config.toml
depths = [16]
kernel_size = 5
learning_rate = 0.0025
beta1 = 0.85
eps = 1e-06
max_grad_norm = 1.0
Rows from block 3 of a small audio embedding model, named by matrix and row number. Each number is 128 + 32 x the weight over its row's rms, rounded and kept within 0 to 255. All counts start at 0. Numbers have three digits each.
After each channel's rows are labels from the 100 clips, of 14848, where the channel reaches its highest value: "top examples" is what is common among them; "loudest band" is the band of the loudest frequency at the time of the peak. Only what is clearly more common there than usual is listed. The data: read English sentences (LibriTTS-R). In brackets: how many of the 100.
# conv: pointwise conv (model.blocks.3.conv.weight, 128x128x1), inputs 0-127

conv.20:173152134123119252123089107111112182191120164135097138113157129118130178123116130112118121158105110096114108209120169122118127112092092126114096187120112115202150147142109223217119133100125120121114096126118127129133187140083101109207118141110115126122136107125136121144130116092187118100112102170131131101240098135105128112113087191117095155159121120134108123117110136103147099100109
top examples: voice: male (100)
loudest band: 4000 to 8000 Hz (94)

conv.80:159168121126134243115115121114116189210114198134114132113180126108122187132126118106133110168124112130140129226125152133131116122114103123135114227124117116211154154136122217209130148105112147124106109125116105165135195138117138119194100118124135130137120127122119140138112128117187112120127114164141131119214130135120133120122100218124101157172131131111113136100102137121150130116107
top examples: voice: male (100)
loudest band: 4000 to 8000 Hz (95)

conv.36:074146220138159129153115120173132117138130130207144202144085141136141135213132125122157145149124111139112155120188075111133138138125120151113142121129159186126056075178136138103125171157183115117088112133145148088146120146135133128122134157132150112136140151138130201047151170119149143110127151085129170128129124211141183121146131135108144073107193131121130195113131210159091147141146
top examples: voice: male (100)
loudest band: 4000 to 8000 Hz (91)

conv.4:190098078150157167141125130171137132144145126078126083110156158126126139057106133133126121111121129132126146136085240169135154124131160116149121144155148093119223198095138131147114094175080145140106113139133153171135168116129164123165144125138156122131123154151115079204158153110145157135129155179172137152155105080134094130141122148161179232170075110126143080141145074133185149158128
top examples: voice: male (100)
loudest band: 4000 to 8000 Hz (66)

conv.62:130112111110145120118215123087129110110100102106160117147131116197123119138136197190121142111111212134131140119111117130124096127206227108126224128104142132123132130136128131135128109071111135119124171145131108127122147121217108151134186129126134129129125079148143133131107146217126131218157137127144066084117118117130118096111185113130097125123132100116202115196088117126110132100117
top examples: voice: female (98)
loudest band: 500 to 1000 Hz (43)

conv.64:206128069140144161088121126127093145167157137090120096126220112125149134081115102122122126124111119100141148152071230150148145107128128111131120158155132085130200176091123139187106086134066146123104149127136132159153197123115126105161135141128145124140131157144141078201124153104164129104134142181146134133192111088120084102153130143143146221180083086098103114143139084137188140143131
top examples: voice: male (100)
loudest band: 4000 to 8000 Hz (70)

conv.82:104123120206187124109109113097132131131136123115097115136119152105133105116129128118135129150133152131129217143114102142166096136153112139216142132215193125132106155109128142118131137120114175127155150126130194097168133107129113084128121136133187183164145137203114114101185232115138198104157206120213111102110112138153127136131120088199121097107103138105138096107126115127157170143161
top examples: voice: female (100)
loudest band: 4000 to 8000 Hz (67); 2000 to 4000 Hz (31)

conv.32:161116142150136121148107201106176103114115112114126095105136133090130113111131101113159148123172112174104184120108159125220113204105136153186119116180178119117141144122101137142198112130117192144179125120174200137137142117138133136132138117140173212183131124163130145124145168131134202137100157140152125137116161094180140188161101118156124158134137171179122128118088129184127205139198
top examples: voice: female (100)
loudest band: 4000 to 8000 Hz (71); 2000 to 4000 Hz (28)

conv.49:171116093164165172130134118147111157123146149072135066151190162116144142082122116110141106124114119115174160159073208164154146119135135116165125184167157083145204179082110159184141119136078130126144105109108134145166215130114157104175137130142151159134126149154149088190171164091138138088156155184168152151160113076120114109152118143148177199166079124119132092113137091120176154134152
top examples: voice: male (100)
loudest band: 4000 to 8000 Hz (71)

conv.79:087125147082122087107093085152071125120116132135110143077123136097115133158127096087081117110059118071110059107143094130080164091095079080086088108125091160116092070119120129091083158155156102100087129142090114054105069158086141078102117129106096091096096147122115154099140090135123077109102083095096141140118084171082145066107104129104166090106133088093105141124114154100065088113102
top examples: voice: male (100)
loudest band: 4000 to 8000 Hz (86)

conv.114:138131133138143126137134210142194097128136093109139140114132151117127105135097125130149131111173113195118173133126138131179141212123134203170138113130163129114164125133153102123218114141141176196201117104218148141134146130122132153131129116119165206181136129145115132153152147139113170132121156165154126150114175105195121196150115102157135135128110182188117124121126130177106177140207
top examples: voice: female (100)
loudest band: 4000 to 8000 Hz (69); 2000 to 4000 Hz (29)

conv.43:129180159138133198119098110107134203192114205163099171111142125120110199160111091095131119233118094118126115182156142103120109113111079129129093172095111194195125128184115192154137163117156127108104092136133117143145136118101122148127114125135119104138126108127108177120109106097204123100122120129113122124188111174108227101139087181119119143138185122131126170100121164126118113128110
top examples: voice: male (100)
loudest band: 4000 to 8000 Hz (96)

conv.118:180107070162153178114103127131119183118121143091138092136211165093174157066138130109157125122118120135153169167079212150164127124091131131151121155148152108140193180098148158178133124136104158105114131111130148159167214117126145098202140136138160134134132162174139086189157148104163156125138145197149120168164130089124096123135136151162141188172078134112107077151147087121183144139130
top examples: voice: male (100)
loudest band: 4000 to 8000 Hz (72)

conv.17:139183142126126211112099142107132188235108199138108153146143143105141219130129100078128132206127088120131116187148128142123116120121088115131107189122098154233139128161122213171112139106138110132133112136120113157121153114109103136170108122115122116130133104130124138111123120107218111099124136140126119080198109155105165134105123220118102149136154113130108146108107157118144134107118
top examples: voice: male (100)
loudest band: 4000 to 8000 Hz (97)

conv.105:144123137113144132149122207142233104118139104130152118107134131150119113132140125140163158124200116189103148134128149134148143190122130204120103121135129127102139122131140119127245115130138137203190118124220144167113139131137146157116123112128148168140123123129129122139120146122102152150132136137117156124131214124203142219137120123126138131123130212212109124124124135186117154157154
top examples: voice: female (100)
loudest band: 4000 to 8000 Hz (69); 2000 to 4000 Hz (30)

conv.111:120199155133127192121093125099115179210102196162109170140136146109120184162121128097127117224120090105106126167158126113114101132094104119118082172116124175217145119171105213170120171120164095129103082133133120166139148131109085109138106115128129116126129110132128184138117113105202126101110132133139123093174119160127190110118100226113099133133160133129091190117108142138128129124120
top examples: voice: male (100)
loudest band: 4000 to 8000 Hz (96)

conv.11:149135121155134110148151197147198128114138114128140122143128153123138140117122122139158157114205158204103169116134127113176137221130151195166136110152156127139132131127149108117216137140133171181222128142206156138120133136147143159116146128140170212153120139147125137133149164131114162135124161137142124129150178134210138167136140117136105137144131189192123116125139140192101190164175
top examples: voice: female (100)
loudest band: 4000 to 8000 Hz (69); 2000 to 4000 Hz (29)

conv.58:179143109121134216120097137075132172165124193109102134117194110117130184099127119107125107162141118119136146183107173146162098136113098147142110178121154115181184160120126195215164131098096110126129107120148132144117183131117076128216105096134134130133135092126119109171131140094168140100113149184147084086208143141131134120121108191129077187192103116126111122103077135131158142109123
top examples: voice: male (100)
loudest band: 4000 to 8000 Hz (86)

conv.94:075204222129122135136140102102138143150130155204126225142107135126138160195128140128143140184130135125103142138170122128123125131125120141140152124142132207164091110209130139134126184097187119114127127130125130140130116130109121129110134128140144111150131111131141202092142159127148161127122131095132120111140144198107208122157151141124132096118232128126146221133121215155110143127108
top examples: voice: male (100)
loudest band: 4000 to 8000 Hz (92)

conv.6:084172194126159115147103117143103122158131156199162194134085130101112161208121114100135129149126123114133117124191079079130137137129115158151121112146132196150104091183124125119137162116202109134115119158137155098123086160117120128135154131164142095128144144130125195089129147108169154144157141089147184131133147202115170143142120134129115041115214132110119197139128222172100137144143
top examples: voice: male (100)
loudest band: 4000 to 8000 Hz (92)

conv.39:166172141107117199118079106099126181198105172153097142110177136079129181128130115088103110206119090098119115176149138139104090110113106127112092181110112153192149155157108197173127149079135108113119095110114115145131172138086099117195097115103123083112120096096129158151117104097202125064104113135111129092206123142133155097108103207120093166154142145106105163083122152123120111105104
top examples: voice: male (100)
loudest band: 4000 to 8000 Hz (97)

conv.44:160152134122117235114115115096127190206118192145108130112169135108141183123122136086104098166126099128131126203157153118118108106105095115110087211122118146218151126148127199212116133115120109123119113113133106148108179140090113112190108110137091115132115104127124124137109122102216112101110110135114121113214109142111147105112091202102093148141140122136086160091116156132137122122136
top examples: voice: male (100)
loudest band: 4000 to 8000 Hz (97)

conv.29:126113138131129128157142217145215129114127129122145136120139112142130114121119127124164157121205115210115158131140143116142134223086134189147139121125139138109139137122124134130230111127111154212205121134224147167130127147134139144136132110128144174149116126115118117146127141131118146128121148132147135129115190124204144214157112117152125163148112203201106131129124129189120149141149
top examples: voice: female (100)
loudest band: 4000 to 8000 Hz (68); 2000 to 4000 Hz (31)

conv.28:146095152143153117155128186135167107109139086133122139134129136099141093117124106110167149123180126161087206120132136106230136162132118131196111128154204103130144116124133124119178138126131191158181126119183168148162118135122138112133132126131204205197119130162115127144129190107123202136122179132170108135127155135165150183132123134168137126141137168173132114131156134158108221161194
top examples: voice: female (100)
loudest band: 4000 to 8000 Hz (69); 2000 to 4000 Hz (30)

conv.31:073169216134142147138132112132138133143100134219139212122071132118152142203124113108128148156121133112095135127193079111116122134123123138140105133106182206133062097181129128097154155117217113137115121124137128096117078124139127152106126126130119128168118127122123200070119154138142136154122142114131137124148129185146160118134120132122126100083192142107129217133148221156089115160113
top examples: voice: male (100)
loudest band: 4000 to 8000 Hz (91)

conv.48:127113140167138102138115172131166095093115110127117100111114150107126117142133115097155147114189117168121216130147124120222115153118113144206087108156187143113124128097119094113174139132125178173163092121175174147151110117114090131107121122141208170164128126168118115119147192122084198117091164130156138124111163093186120208179095100156163126140108162170085083121125129153102193133172
top examples: voice: female (100)
loudest band: 4000 to 8000 Hz (70); 2000 to 4000 Hz (29)

conv.35:209129058152137162126118126127113140127141119077127070152200133109157150064113120132142139127111117135165153144086217164124143134134130136140133157146150057128207187098148141154124075150060139118139137144142135141163188138105146093175133133150138143124132154157127083198151151134117150139135153199152125146147130081122101121143082153118146209164071127128138074137145063143183138165137
top examples: voice: male (100)
loudest band: 4000 to 8000 Hz (70)

conv.110:129145121132136158157144190144207134145168147089128105119145137122126138128125106116191155126193122185116169137128154114143162193123143182162122128137152108144148135125120149160194112165114143169191131100193169178113153155135151178175113127167185147189125150129144100162148149119158131122123149153133165148156199111196110206142095159133143172143109184182123092152146092186145167158174
top examples: voice: female (100)
loudest band: 4000 to 8000 Hz (68); 2000 to 4000 Hz (31)

conv.104:203084085136116164129122116173120153135162126072128092123201147122140128108117111115116120128104121097150146155069221152146157126109109099154143134151122083145232179108129134164105085170071102103108126140093132167149171134126162116149137126143137087132107142141143083171133144128133170119145158193146148179161106084122068107115094138131180204146062105106105094128148077117173127174101
top examples: voice: male (100)
loudest band: 4000 to 8000 Hz (67)

conv.68:158175132132126255127105123125108196204090209137109150126173124111133182119119115111131105173113099107132124180141154161117123119105087124124089211120124130210154138156113206219129133096123116124117107128103123138130195121097110135188127110145126118117124113145106127149107108115211121107115130149111114113202124145130144122117117196112112153169128112112104142106128119116126114122115
top examples: voice: male (100)
loudest band: 4000 to 8000 Hz (97)

conv.55:124116096105127102164224147067154129104060129106218134159126120208124131108113160206127136112117165129095147141109134104114068132188200133127180119090096104117137107128130109111133110070118118154118145122143118156114127109197095175129162121133118131134140043117137132129124133196136123214144129121103102072112153144123100158123165111101074139123117150135170141192085112144114132086107
top examples: voice: female (98)
loudest band: 500 to 1000 Hz (40)

conv.127:183109077170149150116096119178128127143153129094120087128194128130135137080144128124143137108117102127143145173101238162146113128122133138181124152159145085153219189064131145165131070179090144126133143125132148132158204149130149124182111106146154133137130144152142095190140162105127163127138169190162142160168117095099107114138122134159169211164074115129116106159157076150174136138130
top examples: voice: male (100)
loudest band: 4000 to 8000 Hz (70)

conv.123:142089121182150106151126179123189108122119085121088087106138142099131100134131093112165124112153104167107196092105146109207143198093100175189101111141203106103127142092122111121167103120125176152169088129160181161129112126092124108126118105118202165182112118160088124148155180088080188112111169142148147126105161120163133164159126090170142142100120159163078110122128115159125192147192
top examples: voice: female (100)
loudest band: 4000 to 8000 Hz (71); 2000 to 4000 Hz (28)

conv.87:081097123190208092094103135125096114108148105110084109136118149115162127126136111108130102130118142152140166120135109151171130147130125116193117104214176110111096163139139081107157122139108189095143116121123180090199097129113122066102112145147178182150129113207142117107207196144121176109138190094214123119123110097128121117103140107209106092103121118103133120107152111104129172124167
top examples: voice: female (100)
loudest band: 4000 to 8000 Hz (60); 2000 to 4000 Hz (29)

conv.13:184113061134156149110147091168115135120166134061124076139184115142136125091124113093108135129105096102164147143092198159136154108106133111127122148146153096128225179067125140153109105177066106117121130126099152161153205131104143106172124122132140105134131154138100103195121132111144154152108110191136145161168088086108080105134130152148133202166083106130126085121176069099207140138097
top examples: voice: male (100)
loudest band: 4000 to 8000 Hz (69)

conv.37:084092108219169110113110136120123096116144095127080139114098155109142113108141104124111116119139120135154203130125103157170145144140106123178102102201183120109100107109109122107125121119107204113159141137127180107175104133115116114124113136123181171141119146218160133106214168089111211085121213120216114136112147098144118120138122109195113096100121135122113102077146120122168161138162
top examples: voice: female (100)
loudest band: 4000 to 8000 Hz (67); 2000 to 4000 Hz (31)

conv.14:139121109115122137102134063125029122138143116105136113136132144122148137109127138147087116115054136046118105140109140126097121051126124059088128145107088123122128144117125125128070116137132067036071136119056114131123154155130138128130144120143099059093129144109122122151109117142114098120151110127097138126114034126050106078118129120091128156148118057053123110147131121076131092115054
top examples: voice: male (100)
loudest band: 4000 to 8000 Hz (55)

conv.25:186098081156174135120116143161145118133150126067122086139174147109149138078136140146134119128103119107179157164111217152167141109121135121178121153159145094139198189105140153154123121140081120113133112131113137169138175129152150111159115142148153122166136174184141086199152174103138176104126122182151135168154092065113118117133106128181142207171060108088117082128170069117200139120150
top examples: voice: male (100)
loudest band: 4000 to 8000 Hz (67)

conv.61:130111144103111145130140214147226115142140126126115135119133128129125114126134125123161141123222122194116129141136119122139146214133153209143134113141148131123138120127139117115225133127146135222179122129202143149123132135132147152134136118146137173137112137127125130121123140126123140129125132139137162146127198131198139223145123132121131152124143221237109116125138104178121137144151
top examples: voice: female (100)
loudest band: 4000 to 8000 Hz (69); 2000 to 4000 Hz (30)

conv.89:136115131138132133136158222144210113131123119118137114116133140117146124142134129129165143137226116189086157130151143122156150219122145200159116112124151145112139114132158143126235114146116151203201110124212152139131121129129150152133119125128142185142126143120130129137118162127127165123120138144141163148134197133213128188137120117122132129137143191210138120141126114183113158145165
top examples: voice: female (100)
loudest band: 4000 to 8000 Hz (69); 2000 to 4000 Hz (30)

conv.8:103129148111094113121119077156077125129129125176132160110086104109125120165123121141116137130070133079131103131161125123079136087117113076089107129110085190112107120157117112116075149130180058063053104122088105073093089117114138106132140106131113071123116123071132176106098088098127081109109098105075142132121066166062116070101102135059132100099147061067121174136139162096107111108077
top examples: voice: male (100)
loudest band: 4000 to 8000 Hz (90)

conv.116:062107125160174092106111128147137046078113082146099133134065158092119084131133117119120099085123127137127162075112072106154136140120112127158132071178146135096080132109119081066135156122104179133159153128134156094174061133102132076071115127119162143138163125194138112067176182123086149100113186062135128159093097132145123117122118093175112074039130127109150119091135134129108148122151
top examples: voice: female (100)
loudest band: 4000 to 8000 Hz (60); 2000 to 4000 Hz (31)

conv.92:209118100156152157124131109152111156151135145084121099130192120123137122098103128143136146111111106136155138159090209154145155140127115120146104131154158081140239193094145142162124097180093122107112119156123147176151181098122160120172114105111145122141121163153162081216143154127143149118112135190138141181148106091123095125138121127148164242186088117124124076149162111132180152152117
top examples: voice: male (100)
loudest band: 4000 to 8000 Hz (69)

conv.91:070074110161166091123130122112122067081134075067129084132067148113122082097141139126141116065110125122133136077099079136140098121136122136133129068144133081077088143082096072051140126119079138116122137120124118085144059145125109095064119131115131126146139142137127094074135119127078140099126142059136118129065142074111088124119139072139145062078067104150098068109142070124148147119126
top examples: voice: female (100)
loudest band: 250 to 500 Hz (49)

conv.34:081094128185151096122080136141124088072105083095078114087069140054132087120122090098154109093143098128115146097117081108167104130112090122143081082197163111101092130136094073083108129124135164122151113150126127121188084127062104107103116109106139156136092118156087114060199144096091163091100152078153148138090129142151115115149087093193131084073124101097089120080129131127131166115166
top examples: voice: female (100)
loudest band: 4000 to 8000 Hz (61); 2000 to 4000 Hz (31)

conv.112:144120116127108150135132207175165136144160121112107124125146148124137138125127120113149153138213127204140155144118157142163157195126144215165134149124139116139171153117141169141170131171115136189196127126173137175133147165127155152154127144156144179157140128146157114155112155113142141148121124128128165148157217108220141198132134126115151171169122205213125116119157114184150152158164
top examples: voice: female (100)
loudest band: 4000 to 8000 Hz (67); 2000 to 4000 Hz (32)

conv.45:168165167125120251124109113097115192186124169125100128121176126109144177138143100111125115164114105119140108229125157136130109109104116128140113232098118145199157150131132209242117133104122119130113117133133128144114193141108102121172106117120123135117120117123124143154118118084205124110103139161130119113208123135125129129112111198137108165159145125109107125103109126124137134124107
top examples: voice: male (100)
loudest band: 4000 to 8000 Hz (96)

conv.12:096102137143110125084107102122067100118122113141102145111109154100107134150141112088077086132051082080154102111165086120082142055101091073092098133153097138142081116162138127097104131130121094066100110128086127044140099133089109064115093135128097082089131150119132154068137102071149089114127083083123139126134074136076143087141113139143139090101128061075086127137108137067075099115085
top examples: voice: male (100)
loudest band: 4000 to 8000 Hz (84)

conv.70:113088122162163060151100128120114079093124052128106155094110115116092073146124131064113087103131097134108132077134085099151110125081091130144067075154156119081079096094117060046109147113119140102126096123109148088149079121090127111070109114117125136128093123159094112079169141083085131079071144082160122109066123104120123128130075081167117097053134098129088101111104122115091131112143
top examples: voice: female (100)
loudest band: 250 to 500 Hz (43)

conv.122:129179168134116193119098113106114185213101194160136162111138124115113195156140109095124127239107122107117119161163115127121114147107077113116112186096114166219134112191120173154128172109174117135106110110128120146135128133091117121157085119151107117107123103138123177111114123082204137068111121123106120084171110169124179114126091198141109132157184133133113174111126178128128129100127
top examples: voice: male (100)
loudest band: 4000 to 8000 Hz (96)

conv.23:073086095187170100131095109131115104114134106110094121129098144093164088114131107134128127098129118136137169094112073117158117112144111114162159120206165135089076151104113085073129121130110202116157125110124140075160087122123136060085109144152162166149141139235154106118220186124089188120147177107185137134085129100159099104098144101184125089088115105129142107138122123099125169108157
top examples: voice: female (100)
loudest band: 4000 to 8000 Hz (59); 2000 to 4000 Hz (29)

conv.76:146190156129124199124104105092117206233116218155112143114123132128129220137113117091122128222136107111139124171158139127132104134096097120125107167124124140222134135168130196153129147111147114142114126115116105143122146118095112135145105126118130090126136105131125151133131119106239129106112130111139116105163129176108177109104106229110119133146177137104103168112110141113131112109125
top examples: voice: male (100)
loudest band: 4000 to 8000 Hz (97)

conv.86:149117136117104135138138214158212130118149113116153124118142132134127111122121136137145131132218123199100137129142132122119142192125128186142128136109136130126135137126116139119208143141131123249184122136199147161117131127135149164117107106139147156145132148120116128128134125130136124125113124140127155137142241121185139225136125118117128121124140229234117126135127123175131127134154
top examples: voice: female (100)
loudest band: 4000 to 8000 Hz (68); 2000 to 4000 Hz (31)

conv.24:179109075132131160135105171170151161157167134063141089126171166144141135099133125126152149127127127176152166154082191139130163152119122132170110160143158079148170144092148172164141084186071118163149130125155139159144185133111187140172134116139154119164136190129155060171148137115122158139140156160126187180164154065155107167155124148137160193180110165151122085127181064149157162160138
top examples: voice: female (95)
loudest band: 4000 to 8000 Hz (69); 2000 to 4000 Hz (29)

conv.113:137101135126126122146127199129247118131135106114146116132124131127118102125118128124158150119183130185094148139145141117167148199123136204140127149138153135123137120116133130133247096126151142219183117145210147145115122143144138155116110120139162131142103135125123116124121140133134124137099124129129153145127212125178136231155114126119120139139110197214131127128113114202118167155139
top examples: voice: female (100)
loudest band: 4000 to 8000 Hz (68); 2000 to 4000 Hz (31)

conv.85:115116119123141132162210138076168118128071109136230102128126104195143119102113194182166144106112164131125127123105112105133078128162218106142179121092130102104132113132128134117141121074137112151132166137151135167126134126220102200127170128145122095137144062106132107136126117172123134202144119128105091058124149119119099156145174102079074117151115133145171137188077124133107140121111
top examples: voice: female (98)
loudest band: 500 to 1000 Hz (39)

conv.33:135099129129129134156143213152201129126116111124124110134115137131126115139122130120173158137192117203087165128130140117178133233138144204149129122147136138135146116120136112122255124132116165179196136112233174156121126149128127142117129105125144180158115159137124114137125148131114145140118144151151129123126185105216139187150123116131139132132140184177124122117144130169116157141180
top examples: voice: female (100)
loudest band: 4000 to 8000 Hz (69); 2000 to 4000 Hz (30)

conv.97:116162167121128197137083114101115177205100180156123180110164151079136200153119114100120113222119111120130137180161132101113108133092088134125093174129130177208134132174087188173119168098155117142117109115133120152121158115093105155149095115103104120092122098108125155135112129093200109107107104136094119090177120163088192117104094214119109138159168105122098166092100141119134103117119
top examples: voice: male (100)
loudest band: 4000 to 8000 Hz (97)

conv.88:059153208128140135149115133146123126133149134199149174112091162118113144205145126138155160173134127121108138122190058090162157145120104156163108123138156196156071082192154134102124173132216134143132141146127145113116115128125145110131129134148136136161151140141141218090142135136134126122126165073146173131147128206143159121163145137113150071080180124138134192129160201154089124154118
top examples: voice: male (100)
loudest band: 4000 to 8000 Hz (91)

conv.57:128132113111134106151229136102151116121076114109217118122120127214132125105102178202137143116151161157118124124101110124140053122171201110115194126106130124120127105138127111129139112071125102154138133111135126158126122115212098175120173126122129115122121070109137118132093106189129116215135129137104098076121175124105111146136153123107064143126115153143185113230091132139117105128124
top examples: voice: female (98)
loudest band: 500 to 1000 Hz (39)

conv.96:112114115130141131137227128088129125125101106109152125153121123189145119131123176197133140115127199125122117119135140134121082111202216135129249133111117124109147121119121123123125107085130127124116186123109132123132122119244110124134172115131131128134142059123134123132126140223121139222144140141126097089133115117123110118133198128121085123146128131117198103170079140136118120121140
top examples: voice: female (98)
loudest band: 500 to 1000 Hz (43)