From a checkpoint of a small audio embedding model: 1.06M parameters, activation relu.
Rows from block 4 of a small audio embedding model, named by matrix and row number. Each number is 128 + 24 x the weight over its row's rms, rounded and kept within 0 to 255. All counts start at 0. Numbers have three digits each.
After each channel's rows are labels from the 100 clips, of 14848, where the channel reaches its highest value: "top examples" is what is common among them. Only what is clearly more common there than usual is listed. The data: read English sentences (LibriTTS-R). In brackets: how many of the 100, against the usual share in percent.
# conv: width-5 conv, dilation 3 (model.blocks.4.conv.weight, 128x128x5, each kernel summed), inputs 0-127

conv.27:144143117139165126201116205110120108172119119152134148120114139149144133168151151111108125140187134115131122198116111138126151133158143148151142100151129132111134111133123129122154131112123145117108151191150109152125160133122136158128140188151130123130135132114126199119121132158139159140137153123160204112111129133106130120124131143163144128116109120136174129144115164125148113110150
top examples: voice: male (100 vs 47.8)

conv.106:157136113128173118164118154115102117125166141158111155109110166159123116159162161118115115119166121115101161171106109158166160157153156161156119111162123126115129112108116106157157162117110121163120167173159113079112113110123143158124105126156117116120127100116118175118137124174119153118113157121170178118118154167115125111114115134161130112117113098111169096122112158112127115108173
top examples: voice: male (100 vs 47.8)

conv.46:130127094123148102139095146086099096128131142126108132089087132130127091129135129093088090124137098098112128146088087133135136131132125124130130085131128119086108088101085101127129130106098125126100141145131080115086110104100134132122095133128094086102125096103091150101131118149095125105102134095140156084099128138095120088105098116132112100090092104106134102129082129091124091086143
top examples: voice: male (100 vs 47.8)

conv.123:120126092123138102122094132087102098131123133137122132088094131131129098116126130094084089125125094094118121136094087134122135116132133130131130079119129115082117087099080098129132130101102127122096136127131075116085121096098126132116100122135102089102123100101087137101133132135093126106104131091122138089094124123088123086099100104134105104095090114104130107130082131079128090082128
top examples: voice: male (100 vs 47.8)

conv.0:162131114123183115165109153109100120134166141155114150112106158164122115156157155114112114122163115114104168170106102155169156157149151151152124110163124125108127106106109106150155161118115123163113177170156104089110115107116136155119101131155115114117125102122117174116130122181116150111107160110171170117116155167113122111103113132152130114110114098109164100125107157108130108110171
top examples: voice: male (100 vs 47.8)

conv.30:117122137128105116103136099150143125123108114070130074146148068086130132094125086147139140130110136129126110109144147093102085120084084082094122143115129126145150144153154148083080079126144129106129110114072160127139123136134115074124141108074134140120133143113152113131130122114129096156144087139107110142139110103123128149151138119076110139128148134150104146126149075155122148151106
top examples: voice: female (100 vs 52.2)

conv.103:127137090116137102124090143096098088129129142126116131080085134127123106124112117093090086120128094090119130128108088137127129128123123125123129083126131125084120083097086093126132125096103126132101132133130089116077108096100134119122093133127091088108127088099100135100123117136092120111104126093132136098095123124092119084102101107127115099089092114101125113131079128084133088091133
top examples: voice: male (100 vs 47.8)

conv.61:159168128128190127142126132141130121150173140139148142113118134142137149178175137137140120140142155123159175165157126137181131158136139143131138134187141133127164131128134123144139146117140120178126191167133140160130134127137140135132116155146104148138127130122156153132131138206131122147147139124188166149125159179102132131128138147124146114132134164139187148137125144131151125137184
top examples: voice: male (100 vs 47.8)

conv.109:145150106113154117141104126115098095157163165148146146095096142154099133147146143089101095125132109106115162126122110156146150149132142141146133088148140121098145079087084092146142147119110121148104159136138091094096107092116140129107082126152094117107123081099118135097134161147098107112089133103150149129110142150083109104102124132144143105099103125100141116143075132094148089101151
top examples: voice: male (100 vs 47.8)

conv.68:112117113143122108170126179091080108112095129146093141112114147134147097165120148127121126121141121105098103178098094137108150108135148117149109117127103120123092122098131099121141127122091107116114130161133105119128172084123125151109091148139124094130106091113088170119118114110146143100082143113116169099104110090117094110099122149153129130121128071100148062105110157106103125096123
top examples: voice: male (100 vs 47.8)

conv.111:160162120104171136126124113162128107134167145153170143111129156153103162161161139114136125125145145131152175149174130150163137167130147147152132118166130105121159124115134114155139165109123119176129167147156154124131095113134143134107102132144094170141128108125182129126119170177118109135146161128170144177135174176098128132115137147140143126116127159128171165123128124127140121134184
top examples: voice: male (100 vs 47.8)

conv.6:171153124130202131149122131140129117161177141139146141120125142140133151175169129128128125134141137124149174162141135137188134173129146141131134121188136130129157138142126132144134152118144134168127192156135137157130143135125150139136126159145102140135125133110151168120139140200122142139143130130186167149127162180112134122137129153140141122124126155137192147143130135132139122133188
top examples: voice: male (100 vs 47.8)

conv.38:159157136143193130157137153149144125162156144136154132135138133134130149187169126133128131144141152129161150164145147125166137158141127132132132137186133131140141136149143152123132138119162144152130181158146136177148162149143153149134153180142130145133136142124145168129127147193148140153146131131177178133131140161125131139147145167132147139130139163140198161151144136148125142140172
top examples: voice: male (100 vs 47.8)

conv.66:136124096123147102148094147088096099127140133134103135094092133135130095129135135095093098119150099094093136158086090137139140132132134132138121095136122123094113092102091100131136129105100121137102150156131083091091113098101135138123094131131099091102128103099092160104126110151101129105103135097147161090096133141098119092097096114140112102099095093101141094122090136092124097087149
top examples: voice: male (100 vs 47.8)

conv.101:130135126120133113186120183096088102152103121153130152110119155150149113150151158117125128149167136131093108187095102161143158117168148145152115112146127118128127118114133098131144135111100116121110123176155119115131163097131111157124096128148103106131111102130102201114133148143134165127116156122144200092104121118117115116111136156171147114111115098106162099113119161107131099101157
top examples: voice: male (100 vs 47.8)

conv.121:156132113130172114164111156104094111133163143149105153106099145153121105158158147108103106127158114112102160169099100152164151152146148149147123105158126127106120108104107097149154158108103123159110171168150106088110115102118141148122096137150105105118124099112102173116129120173114151115105149110164171101110155164107116107102108130154132113112109099109158094123103150101128101104170
top examples: voice: male (100 vs 47.8)

conv.48:136121118111146128195121162119101118129126129152136169119122160156125124145154158123121125118176123119097134200103105155127157136165155154161116122147123114125119126098133103155157135122097102134115151194154117079125143097127127163109095143156114118126116099119122199131139143147135160113118164127139206118123135126135108132102131139175132121122120092107158089105123159130120124117140
top examples: voice: male (100 vs 47.8)

conv.45:134161089120136106114085128110099102155139142121153122093078133132120143117114112093082089113116094093135139126120096124142116138105123135138127074131150116074144090107096094129123135097114124123090137121137105115092086082111125121117082133128073120113091095099122128105128149136117077136123121102136123129098112133084109094107116108116121094095105139138120127113086111089158087093140
top examples: voice: male (100 vs 47.8)

conv.117:141145114132167138193125187112107118151128107160142154107125150136139131161143156125123120136188130123125134220117115141135154130156146144143131119150122128118133119106120113132150140111118124135125155203147108144123163113132126152109112154142138121126126117122110213118135148167126147129111148121153225117125134144113128120114122154153151127117119123112161110117126157111141116114153
top examples: voice: male (100 vs 47.8)

conv.47:160154122132200127141112127136132108158180136140139143115116146145128142175175138120123122132134130111147171153138123151190137174142143145140142117187139132116150121126123123147136156111143140176121196159145128145115134137123132133126128151148106128127124131109140155118132142200116132131133141120183158138125171183104131116128122149143141116117118153137192140139116137122147114129195
top examples: voice: male (100 vs 47.8)

conv.62:163165130125202124124115117148130110151174142139148140114121139143126158177183137121128108133123140119159173147140138129178126173125143145134143125188136141127160132125137127139134147108145137172127191137138138152134136128130152131139122152143090147121130123116148142126138146203117116142142125130187150159126169183113128124131130147126141120121128163140185155138120122123148124134190
top examples: voice: male (100 vs 47.8)

conv.107:111128127140105114109122099129142112121108118074131078135139075086130124082109085126136137135096128128137102097136151095107091127073070076079131146119132117145139140124133127083094096117125123103122103106064151127132111126117114071119122115070128133115129130123140102123126126097125087139134087126102096135128101092130138144131131119076096120131130130141104136102142081141133144143118
top examples: voice: female (100 vs 52.2)

conv.15:128130098116154101124095136088091095129139140132117135089094133135121103141138131097088096118133096096106135145092088136138135130132128131130129087136123127091121079094083093135133131097103123135099146140130084096088111090105135131117092126131094092103120094100094137096133118151097120110102136095145147093099124138098123087105098115138121097091091109101138104134087130088128089087143
top examples: voice: male (100 vs 47.8)

conv.4:127126158123137181116169129128143157121126138096114093171149102106119120154125098153151167129105147171134118109135140099139099123103092100098125153137125124147127152146156150103102118182139128107173124118096134112165128143162122091131146122100153132164138138175125107180132121123170096137145089173121113116159126114176121153138139156091179164170158126144135132137146095146144151135125
top examples: voice: female (100 vs 52.2)

conv.91:147147108117165119167103157100109104146145117145139145109107132143128110155152137110098118135173118114119150196102103145151149150154145148149135095141133126105134106110103113131139145104128124143108168200150096144116159118128135146121108155139106109118121101113105206112129153178123164126124144102161203115112136148105135104114117141146141103103109128106162098132105138095151112118163
top examples: voice: male (100 vs 47.8)

conv.10:111133094123126092126088131093108088122114127120123119083094123126127102115116115095083089128127096091118118139094096117119122114116118117123133089112126116087122085103090100115119113098115123116096124132120082126086116098094127121120106128118092089096122105097094137095129124130091115112110123093121139094095111120088123088101099103124106097084083128107110113131087122081127085089127
top examples: voice: male (100 vs 47.8)

conv.33:142126098124158106152102153093098100132149142140104141099093141144125095136145139098095100125152104103096141157089093142147144142135139136139121093144126123096118097097095097142138144104104124148104155160139083090095112094108136143120097134136102093108125094105091163102132116163105137106100140103154168092102143148100116098102098123140119107098096095102145097127089143093126096093155
top examples: voice: male (100 vs 47.8)